Weights of a small encoder-decoder audio transcriber.
Model: log mel input, encoder depths [3, 3, 3], decoder width 320, decoder activation geglu.
Rows from block 2 of the audio encoder of a small encoder-decoder audio transcriber, named by matrix and row number. Rows with one number belong to one channel. Each number is 500 + 25 x the weight over its row's rms, rounded and kept within 0 to 999. All counts start at 0. Numbers have three digits each.
Before each channel's rows are labels from the 100 clips, of 14848, where the channel reaches its highest value: "loudest" is the band of the loudest frequency at the time of the peak. Only what is clearly more common there than usual is listed. The data: short read English sentences (LibriTTS-R). In brackets: how many of the 100.
# convs1: first pointwise conv (encoder.blocks.2.convs.1.weight, 128x128x1), inputs 43-85
# convs3: second pointwise conv (encoder.blocks.2.convs.3.weight, 128x128x1, transposed), outputs 43-85

loudest: 250 to 500 Hz (25)
convs1.124:482497514491521473526478534472481506487454473492452518478522500479493487542502519493518496531470501478583487501553486515483490522
convs3.124:529469496487488480526451501469509459526524452496544524523507501516512468478489508525500483523543523533485509495481478493524487502

loudest: 2000 to 4000 Hz (53)
convs1.116:544486472508521502497468491487489472462477505511482534480462446516540485538484502548517494486505477440534489495532499515502455479
convs3.116:479464513479507488508525480442519543516471554495488448563522480486489491526505509525511474484489480562506504516472511441472478467

loudest: 4000 to 8000 Hz (27)
convs1.25:481467484423496477501504529470446475505481544542473467510520515498515467458491498437521513495460516542530513514509482497527558488
convs3.25:508509530463526518501452505492480513483480557468553528466574494510497541492465487501515471515538476464459501475537520501493536531

loudest: 2000 to 4000 Hz (48)
convs1.23:484510546450463510507496498492493462507459510473538505494512571485503477475511516490491492502482467431495535471483482486504512509
convs3.23:493457471546496530514467498563522482510509499506519509480487497563463520492527493512507474487509493556483513515542526502516548514

loudest: 2000 to 4000 Hz (25); 4000 to 8000 Hz (25)
convs1.41:494516482518552479501501536531505534478508462489480479465489497488484452510495485491504460508526455522506487532485445510496517486
convs3.41:517512486520554531486506513499530506509489567501484507493555477511473506471501483500476527461492510518515523536505533508494512473

loudest: 500 to 1000 Hz (28)
convs1.78:559483483510501455502487515543498479498494497493491479493483524508527517490516495510454514501472571445498466453481508513504486499
convs3.78:511491530510484470501503534474470492460497529505488542486498497532494497497501502460505483472539491534482539501532488453553462481

loudest: 2000 to 4000 Hz (40); 4000 to 8000 Hz (31)
convs1.89:507472515475475479498490472483492520492483494498521482504494522485434491551561544494506493489451452456512557492522478501503483467
convs3.89:499493503488503541520465545490524526521542509495524504519465500488491506514494528504475511459475488452504460525505475500451513499

loudest: 500 to 1000 Hz (59)
convs1.0:473502494511505491557521506493480478505485492472495494510538484470504508537509475527529496458473502523505514535481505506516494500
convs3.0:513471499520550532528475499492483565472521475513475473497472525484491461541498482505508470473534521467520474510480539466500488498

loudest: 500 to 1000 Hz (28)
convs1.39:512477476533498504481513448485492489507515516471476508451497465523514524490516540543496533499492468505553492484506556481495506497
convs3.39:556529498508546513496458486461474443498475500510510525503500533525426504512511479538477532509518520519526487491513502521496502520

loudest: 250 to 500 Hz (29)
convs1.66:520484473523496492476497509499571476457468508499524511497527472486477570486465486504508445485481521473477485506471535504483470487
convs3.66:537530473521523505522521504538509518537529512518539510486533505494553531469538495500516495492454534486486443461468479481482460497

loudest: 500 to 1000 Hz (49)
convs1.46:488492576544493495502485490530492485533502507476515518535526498481498489521478519521449537496471532527504515466500522538478494475
convs3.46:497506501533508485519489465515485497457523505500479532512471550525556458508515485510457531519488522527520474496497511516554505504

loudest: 4000 to 8000 Hz (65)
convs1.94:491479520525543508472503468549516500536496535507468541487477460514544526475547466429489482426508521514555461481514502504469450477
convs3.94:526493520521538471496498463482476490507461494551492503517558498487515529440538471525534500533535492472520504503518522498531550523

loudest: 500 to 1000 Hz (49)
convs1.49:506500486547493479513492469487505482510461483479490534527482473521524506497507498557475556488451502469446505465491565475477486517
convs3.49:491512456441519499469464514498494506519496493452524491471527507491492536460502479516507492550468484518534476507535496493489502473

loudest: 2000 to 4000 Hz (47); 4000 to 8000 Hz (39)
convs1.34:502461481491493519517537450499465488542505533487513521520520539482490501502484439494529529501532485518486470474549497525544480494
convs3.34:453528482499526510473515495499529535503523531450484523488551462504480529490506486448482501464539505538524468539459489505512493480

loudest: 500 to 1000 Hz (56)
convs1.67:509534513501452491491470490514489485495498541496498498515509452483514542542496491561517509480475535525509502515493472480496469507
convs3.67:492474480488500496453535513508509500522497519499488477484495515501512511493496521472456476531516474488536513531468447490487448481

loudest: 4000 to 8000 Hz (35)
convs1.119:496494520504506537469511449475516483483463515501486560469541493517576483500494510477498536479470514521525515552509495469504506491
convs3.119:468522480517492477501452497524481488496532494513513519487504491516511500510484498535477468503526528495483472498491465485538501532

loudest: 250 to 500 Hz (26)
convs1.26:518462467480512535513489510522476499502511479471504518514529497434478513478531499478480518496545474498494504529467467511521507511
convs3.26:486499494481522514480499566440499511469485475489509503491541515501503523530502511494495483549492528493465506523494509485494463533

loudest: 500 to 1000 Hz (30)
convs1.36:486507515470546518517481485499491482531479523504506490463504541519526479492506532506480514502502444500491514470474496541503431501
convs3.36:486508485492540469496518509504482521521503480507525494508513515494493520559449459464507491484495495522466424519434502486487502553

loudest: 250 to 500 Hz (37)
convs1.126:520520492508496535466492511503522496508483506470516514484488540514501483526528545472495505496509500485464508529509520473416495481
convs3.126:498513502503430442495491514547457514514519524494522470465519498479464482531510488528535506445527498488537497525490495504487467499

loudest: 4000 to 8000 Hz (28)
convs1.44:460497526487524487566512494548516494468526550503472523476546510492504502515466431462503512456455484521507505495504541503492482495
convs3.44:464502485501503479496477530465563532521477486514480505453514475495527498544547469546502490470504439502494467476489500514493493501

loudest: 4000 to 8000 Hz (27)
convs1.19:502474481513504501523494527477490488537523462528522511508501519501472502487486471468501475481493470541448505536468568512538496479
convs3.19:500504506506516501492522446510478543539513525492524518514481535509491516515495488534520508482524502487512510525565487530506479501

loudest: 250 to 500 Hz (42); 500 to 1000 Hz (27)
convs1.31:505528462494468510543494488476514497474521495476477503530494465516452544539486487497527477487514533455508505518462481512510488517
convs3.31:467520512462551509515492527527480508469486471489477525492494482453488497502520475513485518490585487458487511534504517553523488468

loudest: 1000 to 2000 Hz (25)
convs1.7:487487525487509488520478518487489459502433493506525496442541426482498479493465513514522485496517512511525472486440512513528479516
convs3.7:482506462491502441488505485500519531501510515518514481509525510525522482515478477555511529531456520518467499507496489480485508511

loudest: 500 to 1000 Hz (40)
convs1.83:537497487550502503501490486521501527492478452483499506542507529509490531491501485528512529515490475500481519482509498481472492581
convs3.83:480573504506464530517475481529526460511532440485504505461545451516511520491515491479505505514515507500481537535523484460544493541

loudest: 4000 to 8000 Hz (33)
convs1.15:446484449525511538527459510526522503526450487509489480519498538533506500476498459466516498526501463486490479489456487484495518479
convs3.15:501484530489485513492512511527523480498528484508470500476520459508531500506534533488492536516522563466513504498478513504529496455

loudest: 250 to 500 Hz (45)
convs1.111:491490481476516497544525471505483474512472479518492521524454518539471492494500518472519482477465508507475484443549512506483511493
convs3.111:510590515490485477502501532537508505514501497536501463475506498483480522487547559512498509508512500475500509492499495484465471522

loudest: 250 to 500 Hz (25)
convs1.24:509515531545523486515519508525494491532439488521496438461495462535474483504486451487478512498460556484520536508493516522491507522
convs3.24:529467521531468478515488505474442499513519497523491515495485528502523493483482492504452514512458530459479518510505482482476501470

loudest: 2000 to 4000 Hz (34); 250 to 500 Hz (34)
convs1.17:492487508483560483520512507529519515470505498507494563465507497501515495496503453505466551523463515504503505514521467495519534455
convs3.17:506496525490560491498527477493497542511523510503486488559490565527475510506508524472535504536469496512483516511479472527555502490

loudest: 500 to 1000 Hz (37)
convs1.117:510516501574468498511475509529519436498506520496524505490470464554515495534485477519497418507486456505544472507492478499511492456
convs3.117:521497476555471511580514458510501486522483535496468519541484497494518446524486507529492538469475524465520514485482504497520527486

loudest: 500 to 1000 Hz (44); 250 to 500 Hz (25)
convs1.107:483469486526521519505454474490464486479510513501497532494504521497515510517508445498462497509468445517493490479492529494493520495
convs3.107:472518460525488480504486504467493476511509486501494521481470515509588483471463467513481467519500468482507509518510465483484485484

loudest: 500 to 1000 Hz (43)
convs1.30:475524524482491530508509513518536479506482531512497482497496408532509539502479460502500450522499491529474483531452481515525513486
convs3.30:501472510477529469517474548513469506497563469557492461500503535487535508508472495467479518534473535493475479515508496535537512491

loudest: 1000 to 2000 Hz (46)
convs1.85:473502504462502513457499452492521470514494551490491506477464464526507515547545516518509537476488488495503510391489479512549465520
convs3.85:504529501499477504508513492536508481520484455471528514502485529511468516433466477503544458459531518546444464491477485498512497522

loudest: 4000 to 8000 Hz (61); 2000 to 4000 Hz (34)
convs1.113:496501488515543474552534480488503525488527533517477522527483497493495496511532481467467487539527517445499505481509487540506462466
convs3.113:449529502482485460519494485489479498504488535508495470513440541539503516506524508494468500512478488531533515519494555484463515486

loudest: 500 to 1000 Hz (30)
convs1.71:477495507475483516492501513508503473483506474462493498483535416520529516505497508501439470548508522513468497490473497535515490504
convs3.71:430539543481473528515500481537506485507510554485527519506504527535501447516472470537504524511504461485510555474510461455512489529

loudest: 250 to 500 Hz (30)
convs1.32:534526561497489493481485492507534494479503494547492521494507483474475469495556465501485503498457512437507531505521527487506502459
convs3.32:542508516517504520500468462513477529501490482471534499472543512517493526498502534511486515550483460531506472499487470484500534505

loudest: 2000 to 4000 Hz (27); 4000 to 8000 Hz (25)
convs1.101:520476492505454565503529532474477497481477492500502465484528508558459469507548514492537539523534518473538526502536531519469513484
convs3.101:477488499512524477479491509536507544506434546488507542554488520523537484498517472447504528475513486499496471521527511473496505494

loudest: 4000 to 8000 Hz (89)
convs1.59:509497490502552477521506468501526506491506500496470509504499481481488515500496543410496502508483534485477511464498518498516481522
convs3.59:500560460507535558504486505484513525522510517500494521449496542484513467524510532565494543528489477527484489470495522511478456456

loudest: 4000 to 8000 Hz (44)
convs1.68:510511475541540490480488520490511506492503480522539526506555527503476494485497502539504503473440459521516537507448500475554502463
convs3.68:454485533494480481532528489475494507507480542490543519504532518503467488505515504493472513484465469479451511517469536533495449506

loudest: 4000 to 8000 Hz (37)
convs1.21:473488530473494464515507542523531486515477507464511545507480533499539487546482474477512496522498512506516536475511494459492533501
convs3.21:530480523507511476479535516531512502562502492487522448535485497481493493531486520510480473503504505505500500502526531513494500515

loudest: 4000 to 8000 Hz (64)
convs1.81:514504473521526481506494523488544571465507487504481497495514519495505484517528486422483486499487501475528527540509519492473489525
convs3.81:506492524508539493546472499494481468515537480525493481491525509437451499524501466509456488481472476534512497501478488530485445503

loudest: 500 to 1000 Hz (53)
convs1.65:513495488471507546491546447492465501492531519538485500483527486517511466464537477489469539492520478505479499516516505531460510472
convs3.65:493499518529528529471559503525514451523520492544498535442545533505501536481504518476505482486516539485480505468533474484505511495

loudest: 4000 to 8000 Hz (34)
convs1.102:495523504514559494500503531514511487501511500488516557507451469519532498525501495400473514524529438492469482537511493463471514508
convs3.102:517491498487458504523497456474492499508482536495503487488474463526498458518508483489478532506505495499533536462554504531513527470

loudest: 250 to 500 Hz (49)
convs1.16:475530516498494496478480527524476486516469492503473546513504530493506488484503476468467474515481471562496514479451493490521533481
convs3.16:470509494515495504514478517498487505542517540508507484507512526500526502499515485535491525515488494502499520462518520535506518461