Rows from block 6 of the audio encoder of a small encoder-decoder audio transcriber, named by matrix and row number. Rows with one number belong to one channel. Each number is 500 + 50 x the weight over its row's rms, rounded and kept within 0 to 999. All counts start at 0. Numbers have three digits each.
After each channel's rows are labels from the 100 clips, of 14848, where the channel reaches its highest value: "loudest band" is the band of the loudest frequency at the time of the peak. Only what is clearly more common there than usual is listed. The data: short read English sentences (LibriTTS-R).
# convs1: first pointwise conv (encoder.blocks.6.convs.1.weight, 192x160x1), inputs 80-159
# convs3: second pointwise conv (encoder.blocks.6.convs.3.weight, 192x192x1, transposed), outputs 96-191

convs1.21:492510561473569465495460511458535392571515463557481543461506507502502560421529375449527552459507495491410480496475440441427434545491465477525495561529567450504490517516623422436521581458504571455519494485540528504484488586499455540556530515
convs3.21:506532539526431487541525473602595527515491577504517492520394489501515479553519561484501521530442582533452457488505498485451503471438494475573536459478506531478414526400501522477450554509494483435509457457375480439487585589508495466495557425555535473439403492521471508523483481451524539471
loudest band: 250 to 500 Hz

convs1.40:493515570478553474464431481521531457455482470472513505440553502472477442525466557485463547529478442553492586474460506402526525567537493455570492467505636438467493513436508592439518440475439405486565468468452514475492510476558437446399497591
convs3.40:501479476603497468460568525478474525514570538483477565538544515438594461490451476625465437529427456493548465570536430553417503566493463524523539551426441469586533498489477430458478480441497522440479431538432550514474485517525534485478475483535446529517426600539572469604454553423458514563
loudest band: 1000 to 2000 Hz; 500 to 1000 Hz

convs1.130:543398467413477471571525460486533447491602490464487504591518518465440596518483467517450507463488517466528524485460574495539426565362431477531391501591493434475385437478546512451494439435464450429456493499527569533576446542544485510500492537
convs3.130:435548531479480498492549482528443468522427566527425547473494471438496464459519589540536534564460577476512464585464543508386592540515463363421546446488539494492503521532548441468531534599482452501370470401529479416531348494442485524542497508505516468440530491547571523421472424497462505433
loudest band: 250 to 500 Hz

convs1.170:549537499428509614488504499481568556484486451446490498460502453557534499429457558517434586388525418429473554510545442575510479534530517468431502499552488503435530451476532506523576416434588543475502459442419531476486474513498525439492498454
convs3.170:581524482469409465558501478517518500558542561468498560517429526473475497502500637423510481481523441529596465526459573530570587445496526565528504549516469480420434573487465453504415502540539512493495517538500503521494410609520546500414532513529441417480595368524478595484504524504559526533
loudest band: 250 to 500 Hz

convs1.20:474522469489437441470533430446489466425509609531394474539514577450419475502544476538497396522493496570498443494553510559504530450500542492485544410518447528497497470451534540493553457501485486479445483411474501549517432520466529481475499403
convs3.20:447498482492505522435540465487500489546474572450451520514560475521452451451507500424498472479491510534444460470495475498521547566536493460505456519433506553415559566520627421551547473518580503516454435484473499471540522410489538532522543439512451487439515516537445405391560534461471547502
loudest band: 250 to 500 Hz

convs1.59:526384497472476565514484515486501499538476442515494457439422405440505504563520490640470604475492479385424504499431488484562493557489487581506563590514548532493528439583534592418488515544563491481513529501572509518511551499488577512489504588
convs3.59:448571562546510487580511394463486451503565523588426476481500478494656463507452482491506489539492511443481450475459445537554479415559501538526581502516506556554416508445452502512419484529390505487514511487519513476552451567446553559478462573531507589430506513412530446519532500560403543500
loudest band: 500 to 1000 Hz; 250 to 500 Hz

convs1.1:427482457518485601577475590526457490519499555482558452440487480526477452520660491518561555425564525488490520480490451486463476610490541556588516497425507423484548626477559397478558535491505537504472450450578497614603453543500555468494487472
convs3.1:485571523502521486467479502567404501440507559547528436437500424511496483450371545503569449519509429510530488448552546506445439482485476535505497513583513429456509475421481502510496484507458559498567573560442585466463562535425543509500483438561487556452441480492422515539599514489513419494
loudest band: 250 to 500 Hz

convs1.49:534543495491532646580461539459499480459333440475541595494509524473478469521521550574532531527487451495440549521513517568500530549483517483489497456536534451410527529551523492537514550382547485471532547380428505580511420554513535557592425496
convs3.49:412595535465504441449441549587425441503516524483509470609521507600452443376437484526511518574511409504553589478464478534534505459444432513503494572510471462610477535552519564477499503455508383454507486551544519528476486516371515516365504477480461449467448389534516481485577524426458442413
loudest band: 250 to 500 Hz

convs1.143:540652464409506501504514488424506520582524438466518484498567493634491458616488551487409538525597560403429551527464583490527522390442452412501457424479486571467478543511498477482615518481487419570478497484512437486561489536595518515452493454
convs3.143:380492524626475452505524566496436475483565495532511508446550418509553416473408458473546517500538585472449565510450549485471455493437538440482560458539604519537499518462492471537481548466559473489407444500468586538454438548570529624499512511476479513491504496492527423488581528541402476362
loudest band: 500 to 1000 Hz

convs1.35:539579335508495526460534483446489468427437512558465443495569463421494477494535539546534529481501532534493540497494513535522533539523400490510474425480482479659573586472548520514514520542460433508490542531530548466498457509433461493533515431
convs3.35:623521399497550518569421478456512523500426445544585531497460594436568515474610552529550419555496518445501580498530442508520560544561583509510480543578463548521524513487498512503447432448441562466453555576534479552510477451427573547437467557529494549501535486508512496470453446453484586528
loudest band: 250 to 500 Hz

convs1.100:435563556472586508519497504405559417465486518492544524451519484512469399570437496567476463523444502457485462552477465445396396494446426477512505547430629467472502521564512446579609534476470548490591570506565485533482510497505538526554501506
convs3.100:499506448541459568547573585424476452490537421391496591499523508442459518517464364523546455403532547562438535507516593548488510522557542470487551547422449405548638569549522510501504545523513513468499517521491554444430503381523566509515515458541420498387458514486488488552568442519507524517
loudest band: 250 to 500 Hz

convs1.74:479492637572568537538542511541583458518506422532474532420482465465510516494461489464553551580571541625531517425559555523514540467517515479550558540550524480504492472546492590490524512514533464533440571474483541474534487481484578517445522540
convs3.74:621451603450447459507497405494513483477483552476438443513493492434546523459487500445551544583493453553491478527531430497563419555438470469568517521533452504498459453437331408512525486523587413477550470476442488420441461525435403434459491472477497512407505539546476459397497598474505389418
loudest band: 500 to 1000 Hz; 1000 to 2000 Hz

convs1.10:496580508453549561467556484453570470442481506480483524547516468481594522509461474437462485449514488494538430502519419413488566493522463508521439526460469504576492479558608505553499469508432415584529491480554482524611537470462437488479458541
convs3.10:594513588602468495564445498494559464522451519512504479519500567481616566566563592597565517525575557542449520509560450578535511550484467483482507492508528630462538450527524467544429521457486507458402545522527430480537467594593470484576475437456463437466575505543523517502436554519448496470
loudest band: 2000 to 4000 Hz

convs1.94:526489496487457495521539476519428461532452451512453590494534497530486571447508547521523555435484538464446422423448403439503519615455507469491475493509500456553473466416489438553532492518610384502464503571506476448485511518540507508621487401
convs3.94:532481453462512501423402545463439528463562425498527584488519516403511431505528529405486482497429489539496424541466493509410560561443477469458396513544432487408557530502548517502479510460479542519547477439550465483617474527645527486560544503572450518535513509537498517503509479498414516514
loudest band: 250 to 500 Hz

convs1.171:531398498503508559518438408559473502526549539558467557484434472507466417482465518456447465510522493476557445500376472449459546455509532476504388502463520503400536475506431508450532478539510576506523497527554453562476483509504455532492483555
convs3.171:543520476522484419491425549520437574535553450518451531549441530529566469531425517502495571444397501510393461564413552559482470538443480463521491490528453516487432543393515495493513451501521577491558545613567433455532484488493506600449453477604545484497493481570467406511491534465506443475
loudest band: 250 to 500 Hz

convs1.113:456411570508491497587550498466445475596468460548517450480465471569532496545592541405500433501515506373543488571439364448461455552488486604569441581496525413504495431501477484502491485547447453538483470472534437534499552413521447431543545547
convs3.113:478473515491514515501577372452598421466486573423430559505524460494435539480451538560466458463475531508571501473505485526484438435474525473566501540409505511589450437535473373528498531421523500483461442545483514501540494464487489604523554537487544496487398518482377446505443480493444507533
loudest band: 500 to 1000 Hz; 250 to 500 Hz

convs1.146:524501386528575581528398455486511518484560480483473515449523385472428504451432561456428510500571489525474423528457568543490495464530564508571527524504631474578467387567497489477489519475648557553445479520581422463446576519468445523442502495
convs3.146:547433548530470466470497473522514549479523557519456564462522467464523465523475590494428512471468511493463452576475492596436471594536472509505523420491434518488489461505471531496410401459537536480482519517401527527520441469451447499535467464435565519525403415502512457444454458574526536487
loudest band: 4000 to 8000 Hz

convs1.73:499407414407591469417438491462509470492564418493523410460520587510556510508528548489452468476549470506458496548534588457486535431587518510431484518486476527622529511535513472441526467385412483527476458535592507515379552555552548425536530486
convs3.73:404490522453458496501415560449430517565475470378434508564499565551470394533411498441531450509486413480396455468456536478419450398495452493520527483435527478488515528444520491462464589512543423556485530530503555531507418491420537436514512518435433464499491478487470551514488508483552617394
loudest band: 500 to 1000 Hz

convs1.175:574506435563537536518492534451433411491449456529532505507466509440552467477465494479455475524494424459497486480416572462574398559441504512484488570517498497543521481570495534603555588467437534571496431625510430546572415558459621552512385466
convs3.175:499481509502531480453579499485545467482464436477522505480538508489520498563501513412579575480511616603527434491480469503473579576518606475508496463583527525521422593488475563536467527489545527450464449504561507428495568438573532524586495631516501466453475573420641551538469551489439538544
loudest band: 500 to 1000 Hz

convs1.23:501547463510490502398498574494457546504481463480513456485463468593422389545411431479535487544540561469453522511526532522562464472481502643471408461456555450513465476472512500611502476441571500427519506516435446556520563637589502476481545498
convs3.23:472506536494515554503507543465603451454496515596422574551455529491493541439544570439501456359538525447442502482479519367448479426443538535534551547559437498503498555558448577492519549530469514451536499547583525522508426538518499489545464480456376465453490420531526489473549494535569525524
loudest band: 2000 to 4000 Hz

convs1.169:511454506524540522506509497471495459459509519435462504433562597453476554491601434415467467508443491521530582469470533461434411477471516502463520542455478490528532526427555542554557469467457466453537466498444486476405465473539500485476452435
convs3.169:560504570490523505476523355407567535471377517584484596483505419578445511505493583460505602516446516516446487450512502558542466502452515513423525473545511541447527505481487568467475458539429500590420463534474405452529464474493457541489587546590544519481502506458537398518439506508487556478
loudest band: 250 to 500 Hz

convs1.167:516494562441496521461512563549423537496472398448449490488491542414582511474514481505511450569428458517547473489429457540555525423487564435510539500366526438451455528561455518440567444485491488481457493539489370582589611445446572447529521458
convs3.167:365451514476450510407545497546562378512486474584579508496600455513506447418396482514494510495537492460510557498438526553543443540488648496478523526536511594450472447483554516503550524466525489528497605442493491512491465493490565596573620550556458497513485443428491545464487549513514553452
loudest band: 250 to 500 Hz

convs1.131:481462514544507489517496533509561481514538521549508543484476469463462544459453492533518457504417424553477473456487497508441578471534373557432480535463500420640565492470542541342492450468553565447496412560438490557476543538522434517442477459
convs3.131:516412457618461450445528504515472503524563443430403477493490604378536511559479481516564530448455415506560525521572523569521569442527518512415476519497569421565500524510464415551491511530454525482572545476468414451406481428393560501553449573563565484508434503411484411483585483464519483540
loudest band: 250 to 500 Hz

convs1.139:443598461477532450495514502491495488437514555529597412448453491433551543525455447496423493539436541501513545452443548626548473507477490435528463503418509516450527496545499492559494454426463509603488537542529565514550473418523435528512377567
convs3.139:518473511552457494521514514569461391571417425497519535517453474478488585494526549432506449538561528470465530491523421512383468520426556511520472487492498479596510488478385477543532465469473478484504544545511403467519537497608490497477577547559464561525437563518547487542359531458525497422
loudest band: 2000 to 4000 Hz

convs1.185:471498459449583469497519424480460374514486506500491539486574396423410503439474554560543485560433521521507591532553505507482459474518598481480430482516572480631509421521412451416495483454493419456544489496413494403531511477499473501510512552
convs3.185:534561434454411492533463527479510525433538504425537502425450484534512537558559406483439472562598523502494463506539480537428524478421451520551538520452534477544516441523553507505500436550533553453513566472526472486448430561399509469425562530555500525520525516471484433421565456437489619528
loudest band: 500 to 1000 Hz

convs1.22:535499521483505443555476506474531503576556597423617506506503482502596573535536463539546461539588609543475500524569451480511537554520552559554520480543567520520518530391479485510626567452517375489560429554435450495583485507427456573516529454
convs3.22:451470539529508537547479532404510462449538515483449460463516487481496436475572491544516551569421483524564478534557535587543460498460462459538604572456468480591544527568452498501537537475503513524532481520589464487442506544574538447549467390385526523591494522465540512478524495458408524483
loudest band: 250 to 500 Hz

convs1.41:581500510506517525544445565478481551397537451549518435497533575485492455535437519509549524478530391554516566498583466562541524551505525483487500515429476624430531428505482535602534518415463507475549421475488527597446499485510457523440601506
convs3.41:587462474459487499502564473533543524497484500608497513520520539597516491546517568565575535507593497562432444434598621559498501520579525520514546425507452474475507448519576472502500552519568480525589410499559543578466485492559535472542529473511409577573463448478567493559540436542483456480
loudest band: 500 to 1000 Hz

convs1.53:521479508453464570455442488445521545565507554560527504448413419432476454404524580494432486503491598481571496479529529468412565553558460532578476542536522473551534532502504456563539445442505572532499600507520472509486405458483493564544522458
convs3.53:452591539577481477522438435417581466545489498516560482517536486464501560579462533585479584460581452563481432592499467533527420503445504488476594489526465505581562469510466584457487441521506559532501482511441471580538576530487505629508483499502542532557463514481508445463493542449459426479
loudest band: 250 to 500 Hz

convs1.96:482472465571550522516529607451608567472511429549440486489520540391519517530508473513581457470502438559456467415520414541412502445506492426418465558516493477469467596520536549478487513544483534557403502523504505480513520471470495433506522503
convs3.96:512551475592568508501558500502499510521491667413566315428544566517499540449445472521472536576558464523574535518507486516553494511494491588516587472532469467433419473503579551641486506493539429532591564518504445450528544552433511582561501497492461524517560484501464400525548496419557530520
loudest band: 500 to 1000 Hz

convs1.132:518543468457510532462507472593460477480537539464525388549536460475566504532430404522587501431570382576425417588458546511513546496519479564438446473550471524561526513470475517572522530517531447568510522512478461434509491481460471561547458548
convs3.132:415472448570491475423526495505470557535533505502487556443499566446452538493478487520504471495501501483454468467442395466544516546591488524472612620481388550444512399455440496489507469450499434580439476513461527583436511571487485580493486531565484560553496556428522511579465481443527524438
loudest band: 2000 to 4000 Hz

convs1.144:559581477511508526493572481534447543490515513499470502474517483485495477453557569544594514472428437522521511537537461506355530503455482631510564420540513455442490474531525488480517508430434465445424529488482410523470435514457531477575460491
convs3.144:414444558445460465547428513595548536617472430494526456507396517543505554496536503514469521434453514499489470554469514528507482522594546499418489433528490564571448446515434537426432555518565494497477494448549464447479490502436538629513420593533475487558554493532475467555478520567559497539
loudest band: 250 to 500 Hz

convs1.93:487440512418523498445513496456458413554566337607488481564529464583489528519485499449416442537539458472597522444516482511520506642535556438421529571448461526473517483518465470414479419485551479492474534507486418456532494527489459577514438525
convs3.93:475512510553533456445495527441495501509489506547526462467483412523588458492441480543519486569512460556430522540460498501519531564573499561514509489566404458436475567465506527462569512483418573498421560457484525475595416403508427496471501475466441518522618535579514449576557479528417515566
loudest band: 500 to 1000 Hz; 250 to 500 Hz

convs1.103:502502496438485482499606471558556425537506523485469501415527516482488422583475529478516393500450563455500464437463583532456436555467494549494542463476466505482436536450491449518550479340609482607515426562496502464500558509519412504408517542
convs3.103:519622397559587491545567582476512534516487492421490405540525491469456440443547542483427475512469500590490563479528456473557476442578492537508442491580468473490463473521513521470582555537355462446612484421551553457489507503488487521511482414506489582427487476439528500515500496454397493483
loudest band: 4000 to 8000 Hz

convs1.129:472489480477439662516550498507481356556405461452438479504515497509420596425493519544455549526593501517431510474436491496507482500558476524480448579398496543434527538488463512542524466428476562456480519568527510533564434502568509603544559469
convs3.129:480467386471551553513506426564539517461479542433401513474500510587515492518490536509481454550490487452384390496569427530482432544524415512595526502426399444508447511455499483563562499513436510500476486443495508491519558595593462569545380567589526505384480597413553453461471576488477525432
loudest band: 2000 to 4000 Hz; 250 to 500 Hz

convs1.26:491480459413501536525494533422495482574524523528465536508462512493580445466563510585491463504544477447511486536518465501447499441491542482565502478546566529429459553555460437512429527435390397582509444515427405515537577580534494538458486508
convs3.26:509516499511436561570397496486416500518520534526584542423413548491497516512551549416459454515514508546392518557439494589558609594552494495487523467510513494546495484541476532508488464449483504503573473500538664433514407575522486500450489482530488461552581405494487455422513587457489457464
loudest band: 500 to 1000 Hz

convs1.190:539473435604436423430541457528413534503558459454495490512536482645507608536594497514488434521452499502574537498540556559519475464479606520548567541497495420521562509509437514572529512493567501531448474571520524449509422499397507502486513452
convs3.190:485511546545643588448465543497579428537530442515546552474530458502580450581466514467586545435476464471453468467533494501500483475455412478581575503540428434501503552543503520665467521508476534481472487510536410476554390552491462446572437466490533491489491561435509488537557522516554512464
loudest band: 4000 to 8000 Hz

convs1.87:529417494565430459504530492549451492561493536461482483473599456501484382550475460513477565488557523458464526557451473527435462502520498466494559449507461549487482472408468518437486474507512485510573518474527478477467492427536416561501635589
convs3.87:548453471500536578565531425585483573455540569498476543481531456388515510511526529539427548512499591499546556445488533556471414443463614512488458547460614466519461453505593544456539498566520524557554515445434562510451418560438565459505469485477611524511634503487488425479521404461577530558
loudest band: 500 to 1000 Hz

convs1.106:495525604456540522485464531597476438531483430520544522504552448430418520402516471456424498446544487469572513552501541461553447506561495594463410489543481445430467523442544575478587503483516562483529393442520474475543506475433492481568517490
convs3.106:541543548389506569452578442501398561494446586501391609456518433476469453473475473411556513477518450508508506468414539581555510477644564497533456501569461480445437503630546535481549501506450500503569527520402509474501512544568556558523486493414541471558556508433466548459492504522509518550
loudest band: 500 to 1000 Hz; 1000 to 2000 Hz

convs1.37:493388544469502561525375505551464478465532476440563537559523477550551465441501501594510546479503504451499524459424474506446452490512494468505480538460548477497419494432459553509527504583566436375563635413529545495449545514553509554438548549
convs3.37:451541581522423515544507463490522500433415497497461457385549458641537532621497537523527496410547457513502448447474565497497472457461502510469468501481508466505489527536549467481461506618431461490447472503406451493525537470573539436493527447394561614390492494557410552492390426555496557453
loudest band: 500 to 1000 Hz

convs1.18:519470406510536547581503565475438486440538476498426489477480498461448548398447594518531488499448468468518531506416534493530477489494473644561519440488616524540490505486467446562534451501533613509508507552478476530494457454459485503441517502
convs3.18:520553540489463519605438495569470450490583559359500511585433490529528525456475502570500611458543429519458511561580530486561547485533523511486497579457492420560537523495450360564626548533473519511527550497524556522554538542516525473505471449475565489503550472418530503513549516527463516516
loudest band: 500 to 1000 Hz

convs1.84:493506553485483493560559474495387427481464603474479570504478414477495491492497557421590442444510504468501471527553448524511523663475490496522512604395514462479445444424545559526572455502497523497482498558442495532452466503488498560553473553
convs3.84:428469535550528464551503397554503560435538457481446460479461588537479529457520404526516473474436530602458437591473464569435536503600522518472470487449457456466543416531529408557509519498463511516514467501497482420549517398461582521518493478522549503450436566568481490464424504444555504627
loudest band: 250 to 500 Hz

convs1.66:562565449529440545418544544427567388502537471486480550405502464577540452497553480567470463405465466507573485510464472512450592507423416467515521454512589528510500523478446407539492568566581588522461472459470450474558515417495546436522505448
convs3.66:496513430426464515490421577559500504577450481507530525526490468494493482479576494455571543495553559465471497553463534507466513479573459456545460597540532468580606522443493533450330448482502438446502563472563518528610459546492515451442637568493479520532535526468471456567562517420513535539
loudest band: 4000 to 8000 Hz

convs1.85:492460448505551538500502475441493518503595436478531576540425560609534500516483494541465473452488482537347449427490488538555465549514507391532388540444529464549490486449532493523532456485469490494534499473517470432504465404518426529496438478
convs3.85:463499435487401519477475458534542585474541526506516441510454503518532572525537527494510420519526493506441450523526506442506456411513483592420475558483448467437566494593529539623501517518493500467499421549532484503616486493561505407429372484503498591511471573473486442454439568522462481552
loudest band: 500 to 1000 Hz